{"arch": "conformer", "model": "multi-label audio tagger", "dataset": "short read English sentences (LibriTTS-R)", "train_examples": 26041, "time_shift_ms": 50, "n_mels": 64, "hop_length": 160, "input": "log_mel", "spec_augment": true, "win_length": 512, "norm": "layernorm", "activation": "swiglu", "mlp_ratio": 4, "head_dim": 32, "fused_qkv": true, "qk_norm": false, "layer_scale_init": 0.1, "inner_norm": false, "subsampling": 4, "layers": 12, "width": 160, "positions": "conv", "kernel_size": 15, "num_labels": 200, "init": "xavier_uniform", "residual_init": "zero_last", "optimizer": "muon", "muon_scale": "spectral", "lr": 0.025, "momentum": 0.9, "nesterov": false, "orthogonalizer": "newton_schulz_5", "adamw_lr_other_params": 0.0016, "grad_clip": 5.0, "steps": 6400, "batch_size": 256, "epochs": 62.9, "lr_schedule": "cosine_restarts", "final_lr_fraction": 0.1, "warmup_steps": 640, "weight_decay": 0.02, "adamw_weight_decay_other_params": 0.05}
Rows from block 5 of a small multi-label audio tagger, named by matrix and row number. Rows with one number belong to one neuron. Each number is 500 + 40 x the weight over its row's rms, rounded and kept within 0 to 999. All counts start at 0. Numbers have three digits each.
After each neuron's rows are labels from the 100 clips, of 14848, where the neuron reaches its largest size: "strongest on" is what is common among them; "loudest" is the band of the loudest frequency at the time of the peak. Only what is clearly more common there than usual is listed. The data: short read English sentences (LibriTTS-R). In brackets: how many of the 100, against the usual share in percent.
# gate: second MLP gate (model.blocks.5.mlp.gate.weight, 640x160), inputs 0-79
# fc1: second MLP up (model.blocks.5.mlp.fc1.weight, 640x160), inputs 0-79
# fc2: second MLP down (model.blocks.5.mlp.fc2.weight, 160x640, transposed), outputs 0-79

gate.346:537514481467440441521456590568543535438511493530505491406503484472430565489463477463503562537494472512488481550534527589510533472472491526494445489500472428515461501551563561518519502574465471412540493529457462465510465552540596472453494480
fc1.346:532444503589485501543436608584494552515483475558511452482561540504458593473522521500462546529543513499448518523534457536544497543572570488524487507518451424545432482514490482493496484656479527515521509461448438547492473551516506519439494547
fc2.346:527448556540533565528519490455539483482470485501511533462534487485468571571494545577487517537523521563502529490546522509509524492512471499543467536469568482527497489501430510500544575466497504507508480461440460456500500537562480473477467585
strongest on: the word "the" (59 vs 25); the word "other" (33 vs 0.8)
loudest: 500 to 1000 Hz (56 vs 6.1)

gate.376:400427555509532528486456527523509514519490508410476461439517487446506468583550496538530446535435540474433555503569517536521530493505458424519503536508481578497455490529479505456510500522511464500513549474477487469481508438554494460485549510
fc1.376:513430541522534545460486535493531503465556425486492464425526490531526479508517439422597471522461482548548495415531563534437540543476433483544529501486425572519455536470465537479480507509505541465446499513508493510494449563470479483438599513
fc2.376:441382482472505448544520537492452546521522477469562537536508510484507495506499433531470537466474557483559430477544514515478533568529468475464496525563513489483480492585535448494468497425451525520503495533480504455472492506479537511489528452
strongest on: the word "very" (54 vs 1.5)
loudest: 250 to 500 Hz (54 vs 11.3)

gate.549:445495478530443470511463523431417576491432513509448522503516442468495471483526643487477483422447471453527523500455514485460475494464471530500503486482583549477551506465500534482452535490550480451566432549437517510499474601507531501516566524
fc1.549:533476465515586510515520433456528534503505465529496534424456434464552480624421531499523523535501521557501448463542509548488486496538464491541462513461495412491448461516517501501483553460526512482549486529505420574515538451457560443495524515
fc2.549:523545503511564502498476481515474538475540508548539468531467559519476475544505568538435478476526483487524445433552459496589452468547524511492482510485493551489512539537505524473494461520453572485619507453476394540479528492444525466492526474
strongest on: the word "my" (59 vs 4)
loudest: 500 to 1000 Hz (29 vs 6.1)

gate.331:494417597463510520533509518566552440461489495398499501428491516459439539528510525570464524479502487452476497434476492499474492510554444482603508492485530472509490468503477540495514567514562560534517534473416495513454534496422535482529505576
fc1.331:545557472473465443529504445498550509542543484633508454487497574498504516500490411549484490571492509473530518498492479526399539458517496565542463508426511515490498434546508549515460420529451510459453508457540476502534518519539509512512467502
fc2.331:530490526507486453531445461492480479541538538564457509532565545524534517567480472532576454546456475564515535515521493506489620476576457546564511536495510421475459537488521476514493461485521493481500592511513427447527490436509525525461437492
strongest on: the word "very" (89 vs 1.5)
loudest: 250 to 500 Hz (63 vs 11.3)

gate.118:468424507522546498474526605486477494544512468508503482499436564498567487520488460516564542527522460518476514493457520515469512477457442466493458555560454526330507486531518511421479505481495562560470501469560515541525503492482500487400467510
fc1.118:553437565465506456497522511467549526434468459526489512439495466520540516483535460517504518445523458509499491527497548491472492446456482491567561486521486440455476578458460534445438547541517528504480566520566482510429504488496558437483479538
fc2.118:502524478596525472558516478581488479580453468484544437567511494524523462498430497485433483506470495484491557529511492494537512490520458506504520471525522516448517511455398534511483463580487491490531479485506524509494479444461426446528393430
strongest on: the word "the" (99 vs 25)
loudest: 500 to 1000 Hz (44 vs 6.1)

gate.494:502491583488565513530442453516499502522555456441490444471509487471468476466444612451439520487464566464470492506492534420515555454500524529516479516504535532523505486447488464522541576494435561473479451497507551507520552484540508481516476408
fc1.494:531548467493459469540480521462538504518484519496515451513460508504529540444454536517495500537459505488462541517498505469523501502533535586528485493504601475543521490502579518436550490507476518493470480585556529469465450496429478508410521419
fc2.494:497528484472504485544461541538547473503548548490551529561476515474513480518486531458513588456566504451472508593522479547493511488508522551418480503550490445502522529549507456507532538389537529408523517437446515506493485526570511586515534481
strongest on: the word "so" (54 vs 2.5)
loudest: 4000 to 8000 Hz (95 vs 4.2)

gate.45:490575501547521440465463564527534540529501482492502531487531440529492511440469491510482588491516485519524520512447421481464467449493501401526562442507547552504503510529509560464538438458519449524490456522534514487450567526503440469460481558
fc1.45:495533431476468550502466432566491463515515487553522487480476511486532487548509429517565532466525555478486528518532468514447564458521526497452543491529522391540544487496554538398515510503513545488458535446527441524460523503393476529483465523
fc2.45:533461520475542507576471477478486556521521526435524457543545441496515442496485464562502482503506566414496457492531377487521501495554575508499527445435513579488460514534484537547461534554512509450523518499505471529443479498482551485498548446
strongest on: the word "but" (56 vs 4.7)
loudest: 250 to 500 Hz (29 vs 11.3)

gate.480:406544492521529488474470529596557488483534364583555516494502381507463535466464465472527487475522550471525553467498474465486505461562516487519467504484453438478481506502519511504475475495500479472499537458542495534492471422547491505499480506
fc1.480:569513545536447567455510446473532578539436563501488536447483503538451489539475538467531510516496555487487488457493500448561508514484587510538558503479532492471602434473452505483553456449506512531509427534503526434461510549523520568524479525
fc2.480:421504452492452468462468484490536547514461518488455492476480471525589516512485521563513448534504557465483505482522485511537523585488471525471572500451510628548563530419528567558557493503491526435488508537464505476456493557451446447449527471
strongest on: the word "had" (27 vs 3.1)
loudest: 250 to 500 Hz (30 vs 11.3)

gate.630:484459546465515499498511465538528515470517502544484485499471522498434423487505555429464525577524447541466485410505555460514469496538429502541463500506465512536544528468507544483508565481423538501502438538479571550507469487521463525487534589
fc1.630:432486520505537487497509529529550527466529543466492534552455512465495458474440466436468544460429448443478415425548520556474476508567489482487483550564509486457456518397508520484490531527515528502527477525499522475519578483407494525525542580
fc2.630:558433486517487570494554438483452625504541521502574518528540535518491530487531545526421510474550506465466484495505520551509534498497562522507525470540547507545560503496502487439439499454469427543520420471485490483472522514542470483473533561
strongest on: the word "very" (93 vs 1.5)
loudest: 250 to 500 Hz (64 vs 11.3)

gate.436:513434566499484503476472538558479506508440499524501518475476502497519500514539462507518571507407491497536456479424501500467504513454544509494518487478516518491468554430460534511474459518461554491570443537450477499442481516523556530474412502
fc1.436:505519433523400531485547502493537530453521490460469469479478471454534463463511445495571432504458503494461518502504513411489515429483491521566571518514461513537527531512462472420503514487563429465550486539488497449469490581562533449484519519
fc2.436:459498540446567495578535462605508496489482493470454504474526510510517555449548445444569540519445490503501450493491497498538470516437526478521543467571455471448541530459548547502472481567601468409462449582483574488506571523505467427463519545
strongest on: the word "well" (45 vs 1.6)
loudest: 500 to 1000 Hz (36 vs 6.1)

gate.180:474481458428478473460432502509454492564493494453504485521485550537425514573445521460469499513543538564474428505396502519522567572508509472481428465496477510451495503457485557499446491537534460474475484447508484510425534445540533436481539461
fc1.180:476482472378530483422485513503453465526445475501533428498509540509435522603528495492489580507530514524478527489441524482531468446464478438537477465529479548504508430518487559511437486528476428515535509426471498530482574402536478463457483423
fc2.180:505489515509520453439423506524550455506488451474560520511503505425464499493525473514472527540467452529608487517439514463565553529576441462467554451511464481539513509515354493533522536466519488528584460530515446513426448484560558522462472468
strongest on: the word "who" (76 vs 1); the word "is" (31 vs 8.2)
loudest: 250 to 500 Hz (40 vs 11.3)

gate.396:500548463492438534496509603562508532522481503608469468525487556442469493528503525446482561520530498534451508462497533513504513388472627499496474509435559452544505525473514492537461514460463429487489419554533485495505507501483476458474529526
fc1.396:504504510524499539452520607572480494591476473582535493560545493506422522564498526502449520484468507486392499455496458544511479474481533450549514547421524484527535514458501471502467506459485434495510446597557483476441558482473481484509517482
fc2.396:472506580510475569519458502482524541543595456557517402466531559485479431557507465554439461544534500524448488447515516539514485400531508506521528460474505503499525495463518545484545497527492488528524431582491509466562476520473493493500476566
strongest on: the word "be" (72 vs 4.6); the word "to" (40 vs 14.4)
loudest: 250 to 500 Hz (33 vs 11.3)

gate.613:499483512511543544508465491529433482499480462490558509449496483501467456436461531536490533492445490471585564439520471460517570503541489466546466404500457473538462468571475524543454412514532460581531535512442493518555470527577474483499523516
fc1.613:476486526505424468528576515499553472598496500522499517530465506524477501601548468504507471500548513575491444564495563473553487498445493547478534531534553532466489474506581529504514475549535578542527501477486519461515525476470521458495435550
fc2.613:517443424533474423454530498533486473563546449455494520534525545522508490432530459539446412538547569514393498451518490577457522528468564528485550522521545506540466488506539555533495487564448471507541455510523438498468547505472475514514463507
strongest on: the word "asked" (60 vs 1.3); the word "yes" (30 vs 1.3)
loudest: 500 to 1000 Hz (30 vs 6.1)

gate.367:472535531536479554469493461508510467564495486454409489500485491474448575499537506533499436430519510457545534545450425461451507504602420481560506442452481463497479585578525507560472484517500488532515461462411496503548523525536522494543472553
fc1.367:465485491437547459512540570508557466508491440528482546557557552509466501515436461503502496554522486505610562481541450477479537527508488553530525492473488497468450543491492521499472511536480462526420444531410452431518541509532487484519423523
fc2.367:480463525469499454539487533518517499568516468483490543495455562507496521571519549467455461499476537570448518476566541485491475500476502470497487554487509479468496524555534500370546521503480485450580432436474447484465471459498448496464425487
strongest on: the word "we" (40 vs 3.2); the word "me" (28 vs 4.8)
loudest: 250 to 500 Hz (38 vs 11.3)

gate.288:501522449501568533458490495516514530524477513488480536436485479492517466507422509514494578520472451485507514480507521491479497517468475498507525504500482516430537506451479490500534483539606470475507410507555448490512483468435443550555503575
fc1.288:419498435427493497449496535454578498507471486568503459465544434532539523515512429537414473540465492505561492503505537430472473499457516512530506499479510473441551451508494532499466490571475483517558474431536499538483480510514501483528472577
fc2.288:491554473533526471470571516402493562546502512472548517544479507488531506539428541386452560424457480510444483477573500502540472520491485502479514596419456554464584500509487523588479460519501506524484493497536528482480497490499482518568499433
strongest on: the word "should" (28 vs 0.9)
loudest: 2000 to 4000 Hz (66 vs 1.8); 4000 to 8000 Hz (28 vs 4.2)

gate.608:463447425526456491444504493544502457479492444552518526479484510571521451539462531499528472486547572471519498561413533510523515539487493465516495558557452462570452537510498552448408493513493526450486500503497579542503548535510491475438497450
fc1.608:527438607520535485493491507446467522478534449446544431551530497466462534464495494513461456453446569483469488489595459469474507531513578460434542537529453522505476540562508532483489410492492469488442448523520576459539433466580469520535467482
fc2.608:495493518464554493483509550517525508436489523451526601511529443470415509518544516491532492542513476418505454462510532489507500547512485470523488505500522495514551523476460522527428503443500468496451455507463500454440551447546580513589510538
strongest on: the word "the" (68 vs 25)
loudest: 500 to 1000 Hz (44 vs 6.1)

gate.422:506503499439470497479499493562424492549491509532473455530523491512496561515447520513573574453502548593529512464436510481550568482443517492555447490506464520490519566536530476522477534437488511486481433484525517452491557499456454436427551501
fc1.422:502488547396434491487507476490466494484545518522463557499538542533473579523435518541535544525477480572520470481485527465557503521485495516520407437474471550468514486488572497484469527420509488504477425472507502477525595478429478509499536538
fc2.422:456536476489500502496482448497505455459465495485494528428521559541462571498476550533512517541473586501617552485453523491480467494538497483488514405585428549525479519531417462528479503458552577576487500422528475487444526516443465472435489502
strongest on: the word "who" (48 vs 1)
loudest: 250 to 500 Hz (45 vs 11.3)

gate.251:453512479625491522588452519524532541518487475504467537520555459507451493587506508524545557497464485485474421433460447490511511447539558523482588476540523475512487442535497531442448444482497548472524445445577500587452593501506564534583455529
fc1.251:489567472496528474538494515559545527459562492501537476530482453506441442540509505506602508479513520450513459433489470534536516489508512493514542460498524442535549473510499487442470508511522519482488448464545501468454513531480591530556516564
fc2.251:471547500510499491544490524489482516544473521533493476549481577506541474547487461560471551497516582493501560449471519491543512422495516487527560541456516514518511571473525535493531487534540447518491413518543462466492570508559562477516527481
strongest on: the word "but" (57 vs 4.7)
loudest: 250 to 500 Hz (34 vs 11.3)

gate.458:545540490459479499486463447495566602465556511484520510475558509549472481509428482460539482522501543489538467479530450516452468490498490454505454463530514454492487540551502554532471494480532495470493518549490525460511474460423527475538478515
fc1.458:463473552482566469521525442535553522477492496515493508466531492546517467410527465473515499463447483495547474441477522494489505466523434508594528471510524422480579493519558491524539520539500489553431425424484473485484561496522471523467554486
fc2.458:453497587442530447522512463548535523488444496370498529488498520560495512486489498471477465508546461471564506501495518434459536516529451543532503476548420540458503445503453499486487517491547539539444584503490506439483548450572530493538589561
strongest on: the word "the" (89 vs 25)
loudest: 250 to 500 Hz (35 vs 11.3)

gate.316:455477501443502485462514547518578538479538488562464505518457544393508543533450481553510484446491465470430521525500495483475529450517476518520515513491540456471494501505545489573513542478475435498434447466408484556538501583466478497463517513
fc1.316:496532532541518494509501486591476488505497504562537522445532505485454471439482500497551527508493395479508529474560391516522487440411586548496546482483523529472390503492465540532564451509487433480510529523524514466420455558535457494470471489
fc2.316:516490515510452552506524498499476481610435515539475438478548550449488563471510439496473571495575507497431446465488477502576460551515518500493586537559440550492489545504548508459521553539464464457530562477550516534492494461443499497519524527
strongest on: the word "you" (95 vs 14.6); the word "do" (35 vs 4)
loudest: 250 to 500 Hz (42 vs 11.3)

gate.418:586452414470517488477510450518512499435475456525496576572486517488415515510437507457475505505528481463511519509544453567514516553526560503550488450590487538576532526541564467513505524483538575507523451514493482539485501438446542506467561486
fc1.418:530528517461475559465463567458553514434480548442471473516483495458483540506524490539516481540541454537497520404461490482448567452465477446541429474491542499466490439510403518544549521435483455498507508536520565484537553549504433458482440568
fc2.418:424522462473505482461509554567512480482449570462502476570504485474418461544533546600552490563498521535500453484506500473496486471499478465570510465496511521479497473548460497477480467494460495447525491459537479536442537491486574542444560501
strongest on: the word "so" (62 vs 2.5)
loudest: 500 to 1000 Hz (41 vs 6.1); 250 to 500 Hz (40 vs 11.3)

gate.456:555482518486463558491488550541481562576510505565479495493485566512457519536537484475469525522520512462464528455520528488490505483518564509501525474445503532495533491471441516604437454448455454499510471519497570474453476476479491409476542519
fc1.456:476538503437468550522475542576595466480543530530490538452552512489445430556481503471444472525491511504471488467544434450551520475505586507526496567427518509501562520466460503532500526526483401547528432510490506492514507500459453447504522498
fc2.456:522565598460479558452503469507487576463489487517478439411505588473467476565535527461495457508482470558492523449518495515504511413576531488519514508482481424545515459512513535483501505511471453590488463569467537449550488469488472419492515555
strongest on: the word "be" (74 vs 4.6); the word "to" (36 vs 14.4); the word "must" (26 vs 1.5)
loudest: 250 to 500 Hz (33 vs 11.3)

gate.127:418423499471540518513492508510509484470516523501518480547564513487502482481527505521461556480458467543519482496562527432465472431580469538505561472576502491480536558509528479445526573483487531573526512460518481468475507532491451531514547503
fc1.127:480524539470373442517474513518517499538547524496507522541515468578465514502505507514515534498535524491511563560508508528503478443461563518496505533474466515471513494494556457566493407450503489478475487495559483524582543539507449424450552436
fc2.127:534555530472441481479450523485538523455528488511485436493507532533515516500462467548536505570422476536538501479495419488467517505500496524515438559488502506503471546452548464579439555486417531385538501453423471504579524428450539479507471487
strongest on: the word "very" (84 vs 1.5)
loudest: 250 to 500 Hz (67 vs 11.3)

gate.5:561442399534526528448456497485432562549537491528514526483472486487515525529518479462578499504558445516524514567560534493465543492559423556437516520501470527420517532601516513508489550449519468483512517483497553447460482506448473519524502535
fc1.5:447497485496501409501460476479491471455454499397499432447452487499546507457479475513462407511542530502495488428451531539528497585469499514512506466473536442555526478431456486520571457519475536574447570434537482511586529562598435460529501449
fc2.5:584464445520485407542483506459532486494545478532538464540497524503469567503509475517592511473417519488459544498456526507490444482447483521442509466536480477572511451489521471573484517590510544460474543603499524419483475531448562502526497497
strongest on: the word "such" (26 vs 0.6)
loudest: 4000 to 8000 Hz (35 vs 4.2)

gate.404:527625508516448471477529508478504533475478533558525511503521481502446526583568459535532491524509435481505426504552503454462510486492520494563479521456443473548527486495499456521541515537496464456517462459584526468476512569470488512574517524
fc1.404:515430508471553533496489507555479463510565511463472533491537548517514494433410522421447494473523558516511505536460540502496479529526483474409531492555537512459522485480511559425482478509528576496451516531458453542527434448524475465448498497
fc2.404:514455488495562526520463518478502487473445502496556538484496453508481523474455467431486462528486495489505467533461433511470544532484455544481482443513525572505473444537468511520463495429522607567457495580504487564544446553518408492434463459
strongest on: the word "been" (86 vs 1.3); the word "had" (33 vs 3.1); the word "have" (28 vs 4.3)
loudest: 250 to 500 Hz (44 vs 11.3)

gate.524:547496506460448420462520549538495531543549511506496469519525560548503469509485513464442535517521537535476531541408475550490510502439480461578525523425529556556504549549520512478521467509503442565446436503467530422519493530581473457481595482
fc1.524:566526472573431555466452491487409481449533499510479541523459583516519474516484451580455462456596586446377501482556521525487451444496544533447543566508501468479520497488510499489521573461454534493456520527452537494487454455498503521516456549
fc2.524:547538514414496563504487460478527511488471415479492522537511523484493497542462528488522514481533508499493482488611414502497501447452482572459587516431489466549519497462530489473478556484543447560409443460437504511478540514464495513502463450
strongest on: the word "replied" (38 vs 0.9)
loudest: 250 to 500 Hz (33 vs 11.3)

gate.544:536462549453454494462572446526540487477467444536450485521469542434460533566499472491511545460546547487552458499431470446538505511513447409482489454515439494469591461588450582502472546543533476472480497500509472487524499445473489448465497493
fc1.544:534444594503498519524557559531583505455542547583489519545450446471573545511554516479467441517439446509518549552519417467466458493521417539474537532540492472519495479540521512491543545510463435500413512531469456472495471517468482458507483471
fc2.544:532458508544591454550582495470516446471549521477525590455504564550484454521503513458508520460511405457464507461539417490465534460486533446503582540452506541491449486526587436521485494513420523459512475499433504492575523506518524533540553522
strongest on: the word "who" (77 vs 1); the word "is" (28 vs 8.2)
loudest: 250 to 500 Hz (47 vs 11.3)

gate.375:437507513504445484462475556459525507513546542527459560486426449444475566498485532537513452528460538539455532444503516485549550531513514518484497543489495511480471542584511562487497503504500480457487567506426514501518526456458568490518529494
fc1.375:453456529476460470510530540497526565513587499474472483504455575531494531506451497591425430509522588487450433515469570538492545571498505467468456456432516479454476556588466527476523472468555511443528495528478549530487525446451500472545546479
fc2.375:411487550526484492443549461436569443469575546515496527578490513515520520506423513484465530518447465488482486564544550501517537548444498452514536434483602502461557464544428480566529469489464556514504551533520480500515531508411518581490460473
strongest on: the word "the" (84 vs 25)
loudest: 250 to 500 Hz (29 vs 11.3)

gate.632:483461505502465426514496427514532487531423538473503544463486554580448406539458498553520564537543535580491584471475478547491501533526508494536495512487483508467514503550441465479474516398528512492542458489568542534495522529484429460399517519
fc1.632:488582534459556590535470489494415513517525473566505529479451485496465439461485487573461479492472542472530441487487538479421518495563531488524478431436480535499444483593536487504517522587424575520505401502543437503470551490511527489481474510
fc2.632:475531453458494408452573532496511557484505473482502520498520501467471545423439480487584548569466523478446587474474522480487456537562502561442469467484488471512531573579500551548452571529523510483509450491552568493512481516551482439535507541
strongest on: the word "yes" (59 vs 1.3)
loudest: 250 to 500 Hz (49 vs 11.3)

gate.533:527563561534476465466493511482480441537503466521593514524509456513441528431454606442474537487497538458509470475430558473520492485536465519568480503585560523452524480450520522403469474529444435509487466580518519495470539514455565500497488536
fc1.533:465471525553475561536542473604564521470484561557495519491527484479527428438468475502499549546412482407445488464465493434472540451492550508456527486450496456488501546463466492486487578534438561447490559495542545498507502480479453456512527510
fc2.533:531533535562452540524552510491421537548511574466503499471487498498568523508459495511423502491517553451482485471468532444472494475486493473422583479527515535476543591564476493475540464501487496575376468525492509454566496545517592552492471538
strongest on: the word "you" (54 vs 14.6)
loudest: 250 to 500 Hz (38 vs 11.3)

gate.611:558537538510500452456498471522505448430508551519506533526513513438534540557509454465507455581495512499531448570464486520497535472441512525506574515533469588451486471538516428478473487521559515515519574549491472432485552578501544457533475506
fc1.611:590474506442496534514545455485498451465581533489567470546482479523576516455426555520496451561569511531465447477475525492509496524440547421488423511502404497462516515537519464432506421488459537516488521521502429486555507544437541546450494488
fc2.611:551467495557493498491481433527448553478532484548474563535486457431475428547481552488499443523483459471549478577516569525496576418491512465536502440499521507467537487517450513455544551478565513540528559532469484569502488502488411488482482537
strongest on: the word "the" (51 vs 25)
loudest: 250 to 500 Hz (29 vs 11.3)

gate.215:503513500462500488578535509488489441492571507483439508523445508507490424538496506561513502417477525466453525451501500464470504448487496522494492498535526483551545531489448470530623543529475564541464482506553517489428531520515433615439494558
fc1.215:536495576500524491555488504522511507481602455474511465542447502500541567559475519503538471445473498459423497526492524514499511495432491456419480513562524494523479505424534457553510594507566489504535546447516496481495512468520473459505582533
fc2.215:467504550578538490476449502463484509471521521565571503559547503525474534521562523498536486451511489492477503562557467477456482432431517523488551457520513427463427474480446431501514440509473462463479515546488506496521498441487534536510513447
strongest on: the word "yes" (46 vs 1.3)
loudest: 4000 to 8000 Hz (36 vs 4.2); 250 to 500 Hz (30 vs 11.3)

gate.256:499537473522549452462507440515487486478536515573553474512504476467511459515536487511437516483502548547514447528455487519420479447528499526496469515474467451516549515440527434544527502536421504526529493521478536496453540515512519531485525417
fc1.256:472526442493488466454469494455537494490483506546431418477445521531475534544478503496449468539497413511559479458434491570423528447457498504461501459483505509543534611464437573469474515521501499487491567481464477498535529492527584503494485483
fc2.256:453483446561487542549492531455501525553478490518523442504542415495505516479463540532529494417515443456547568455504539529567488425533524467512597500620444487518484487449539491469493455570503499496409488481531476525495489447582534483535499457
strongest on: the word "be" (30 vs 4.6)
loudest: 250 to 500 Hz (42 vs 11.3)

gate.511:486468486512598489531433510584493490420504461528516508427504562458487445455504557488496511546549473547442523452494532546506551505494568518544483476564494525424474491528549535408505494524502438471470495491465510474468493548486515511561627535
fc1.511:534525394549483541489459500540485431457438502461502517532496486573487461522552520398521511501529580471508596563472518542492521481545493513492514545551498466537512509525513544572458477466462527463467532429519519511506502494435454495524565574
fc2.511:546592519510507431507555576470521453498530529473469577561488456519557446503431483495473412495482539542454554487469429486520517507490563493490403483476526509587465470557525460469532497560502447488491501431513489556425554451473543571510475496
strongest on: the word "very" (95 vs 1.5)
loudest: 250 to 500 Hz (58 vs 11.3)

gate.578:501543577498433542527521441505442495512475440582439508518513484509447523557570421427423501567555509521487474627462458480456525537470546476561560490447512441477482558439507493506458481444542484488497464526434496497482493559463466496457454449
fc1.578:536427422528472506474525418516545482509420494484498495456499449541471567432526466478576540485396550520495475502512476549513580477493466558495526509501502418512478489539471512424480512516467551452484487531501524511499480522452580506510475492
fc2.578:570533449552562514507463453461500533478525493515540432425512429484479495521523547493582471526568549449497414551567509572483469486450540510497544493511470490517499514533477524468503469508468499533465533549465501496555491542458597513528548548
strongest on: the word "we" (99 vs 3.2)
loudest: 250 to 500 Hz (58 vs 11.3)

gate.543:514470528437441508559510478548474490530526436562583492488494528528483530464472550502452509428484505490430525453501540451539497542416469492467566446529488476620536489544547509481395501444500536469525445526520552523467443536515498465497522510
fc1.543:465446467437589557487500486460580474512454479516612485529496486535459474424499439478557502407523478501503515487459491459471530442522499477490552508505544527562556541429482495470389495462517500508433510465472526515492495544538525488519447537
fc2.543:485536537463464452523513374438445510544533526498530508550430485537527505431451506486533496481471431513569428462468484467518502591442540519542514466452613522500537543535544568516451535517503558490496605511525500517488491461553515495443527480
strongest on: the word "over" (25 vs 0.6)
loudest: 250 to 500 Hz (53 vs 11.3)

gate.573:541498470510516515480466503531408496521491534530470412512542569530411520456447534453520569501497449524514547536479509489534591468525454379442462480517497570513463521464522502448556546457516500561487474444452484548527488514496465445538463560
fc1.573:443549516488481482511527546475557512534475486508506593467507472481541479525530510551448445507524515507478482503524495487472447544477510607502560531500567508502514496518510529556474461552442505394501425496459533467474519473516560518455468456
fc2.573:502501506492487493558561463440520514514496510511524587474457519439483531476476439539446475479521550527462507534513543526501446499413476506545519511523585445450466536582511585495528505498418452499508533509513487489434484549483481513535470471
strongest on: the word "replied" (70 vs 0.9)
loudest: 250 to 500 Hz (37 vs 11.3)

gate.389:507465523543397480447437463489594555467555407453543468494523467531477554506480503468556494483495499484610525470510474525523469532528556484483496513541520545530439540490490448444495531518571514479487456447589508525464546589530464615539487545
fc1.389:509567468499484536468518477534527589465540506592511525502532529495526496475417511491485548472505486544570508457565456382550465493493529519508516501464475437462480424555496430467456500520475533553541534447537510542500481445483577534515447500
fc2.389:544522542483546542552490570451535454455458467557455562517503500602566483553491529559547512499551462493515484517462452479518460506444536439510534453488515493560494474426518576526476479575500446496438450467535570502492508482502563495470503539
strongest on: the word "but" (88 vs 4.7)
loudest: 250 to 500 Hz (34 vs 11.3)

gate.328:463513534500549499458532493505439527545518478458538424517417502444481528460504447533528516469430562399493508557514474501505461442573429500428525552444537531511505471545535517502455447507535493488476511462552527527525533506549572466438540496
fc1.328:497504507423464441528557471508481513511548558526485523461481457505543438540446485502526501484434464476537496501457508505478523472489496446551458556496518539495442485590540506531462455415456507485419508455473546494482570597553519447484541559
fc2.328:469560526426510415475519480491522556558499557500497454500505548479532470541495463448449519440485450454482512472519535501460475506551510519565476460459436500528487503509513632548496559565513540459552640477467507479471479439524503469427458546
strongest on: the word "yes" (79 vs 1.3)
loudest: 500 to 1000 Hz (28 vs 6.1)

gate.276:486545484471401486478581512556432530514516564590515449587442520562529481526538418489525503462506547498471543542481470528480463493487469515474508470456473566487468497486570514477534517404545470461484487513494472469471472493484514583496516538
fc1.276:530498477433490405545546435453458421538529519569495409484530453450449580544484510537529419492468499502511428450492505561459502524429508449517484523514433532519545531467511498489484464543474475551466554505524508489568544518490504502486487476
fc2.276:513587427468495497480560445491500403519541512517487503474530510428517565414584498563537449471500494520487501407469469509490455447466525440497534493575501452517503468491497548511532451531519495465523542508563493419472478489466534598511446493
strongest on: the word "such" (75 vs 0.6); the word "a" (41 vs 12.3)
loudest: 250 to 500 Hz (40 vs 11.3)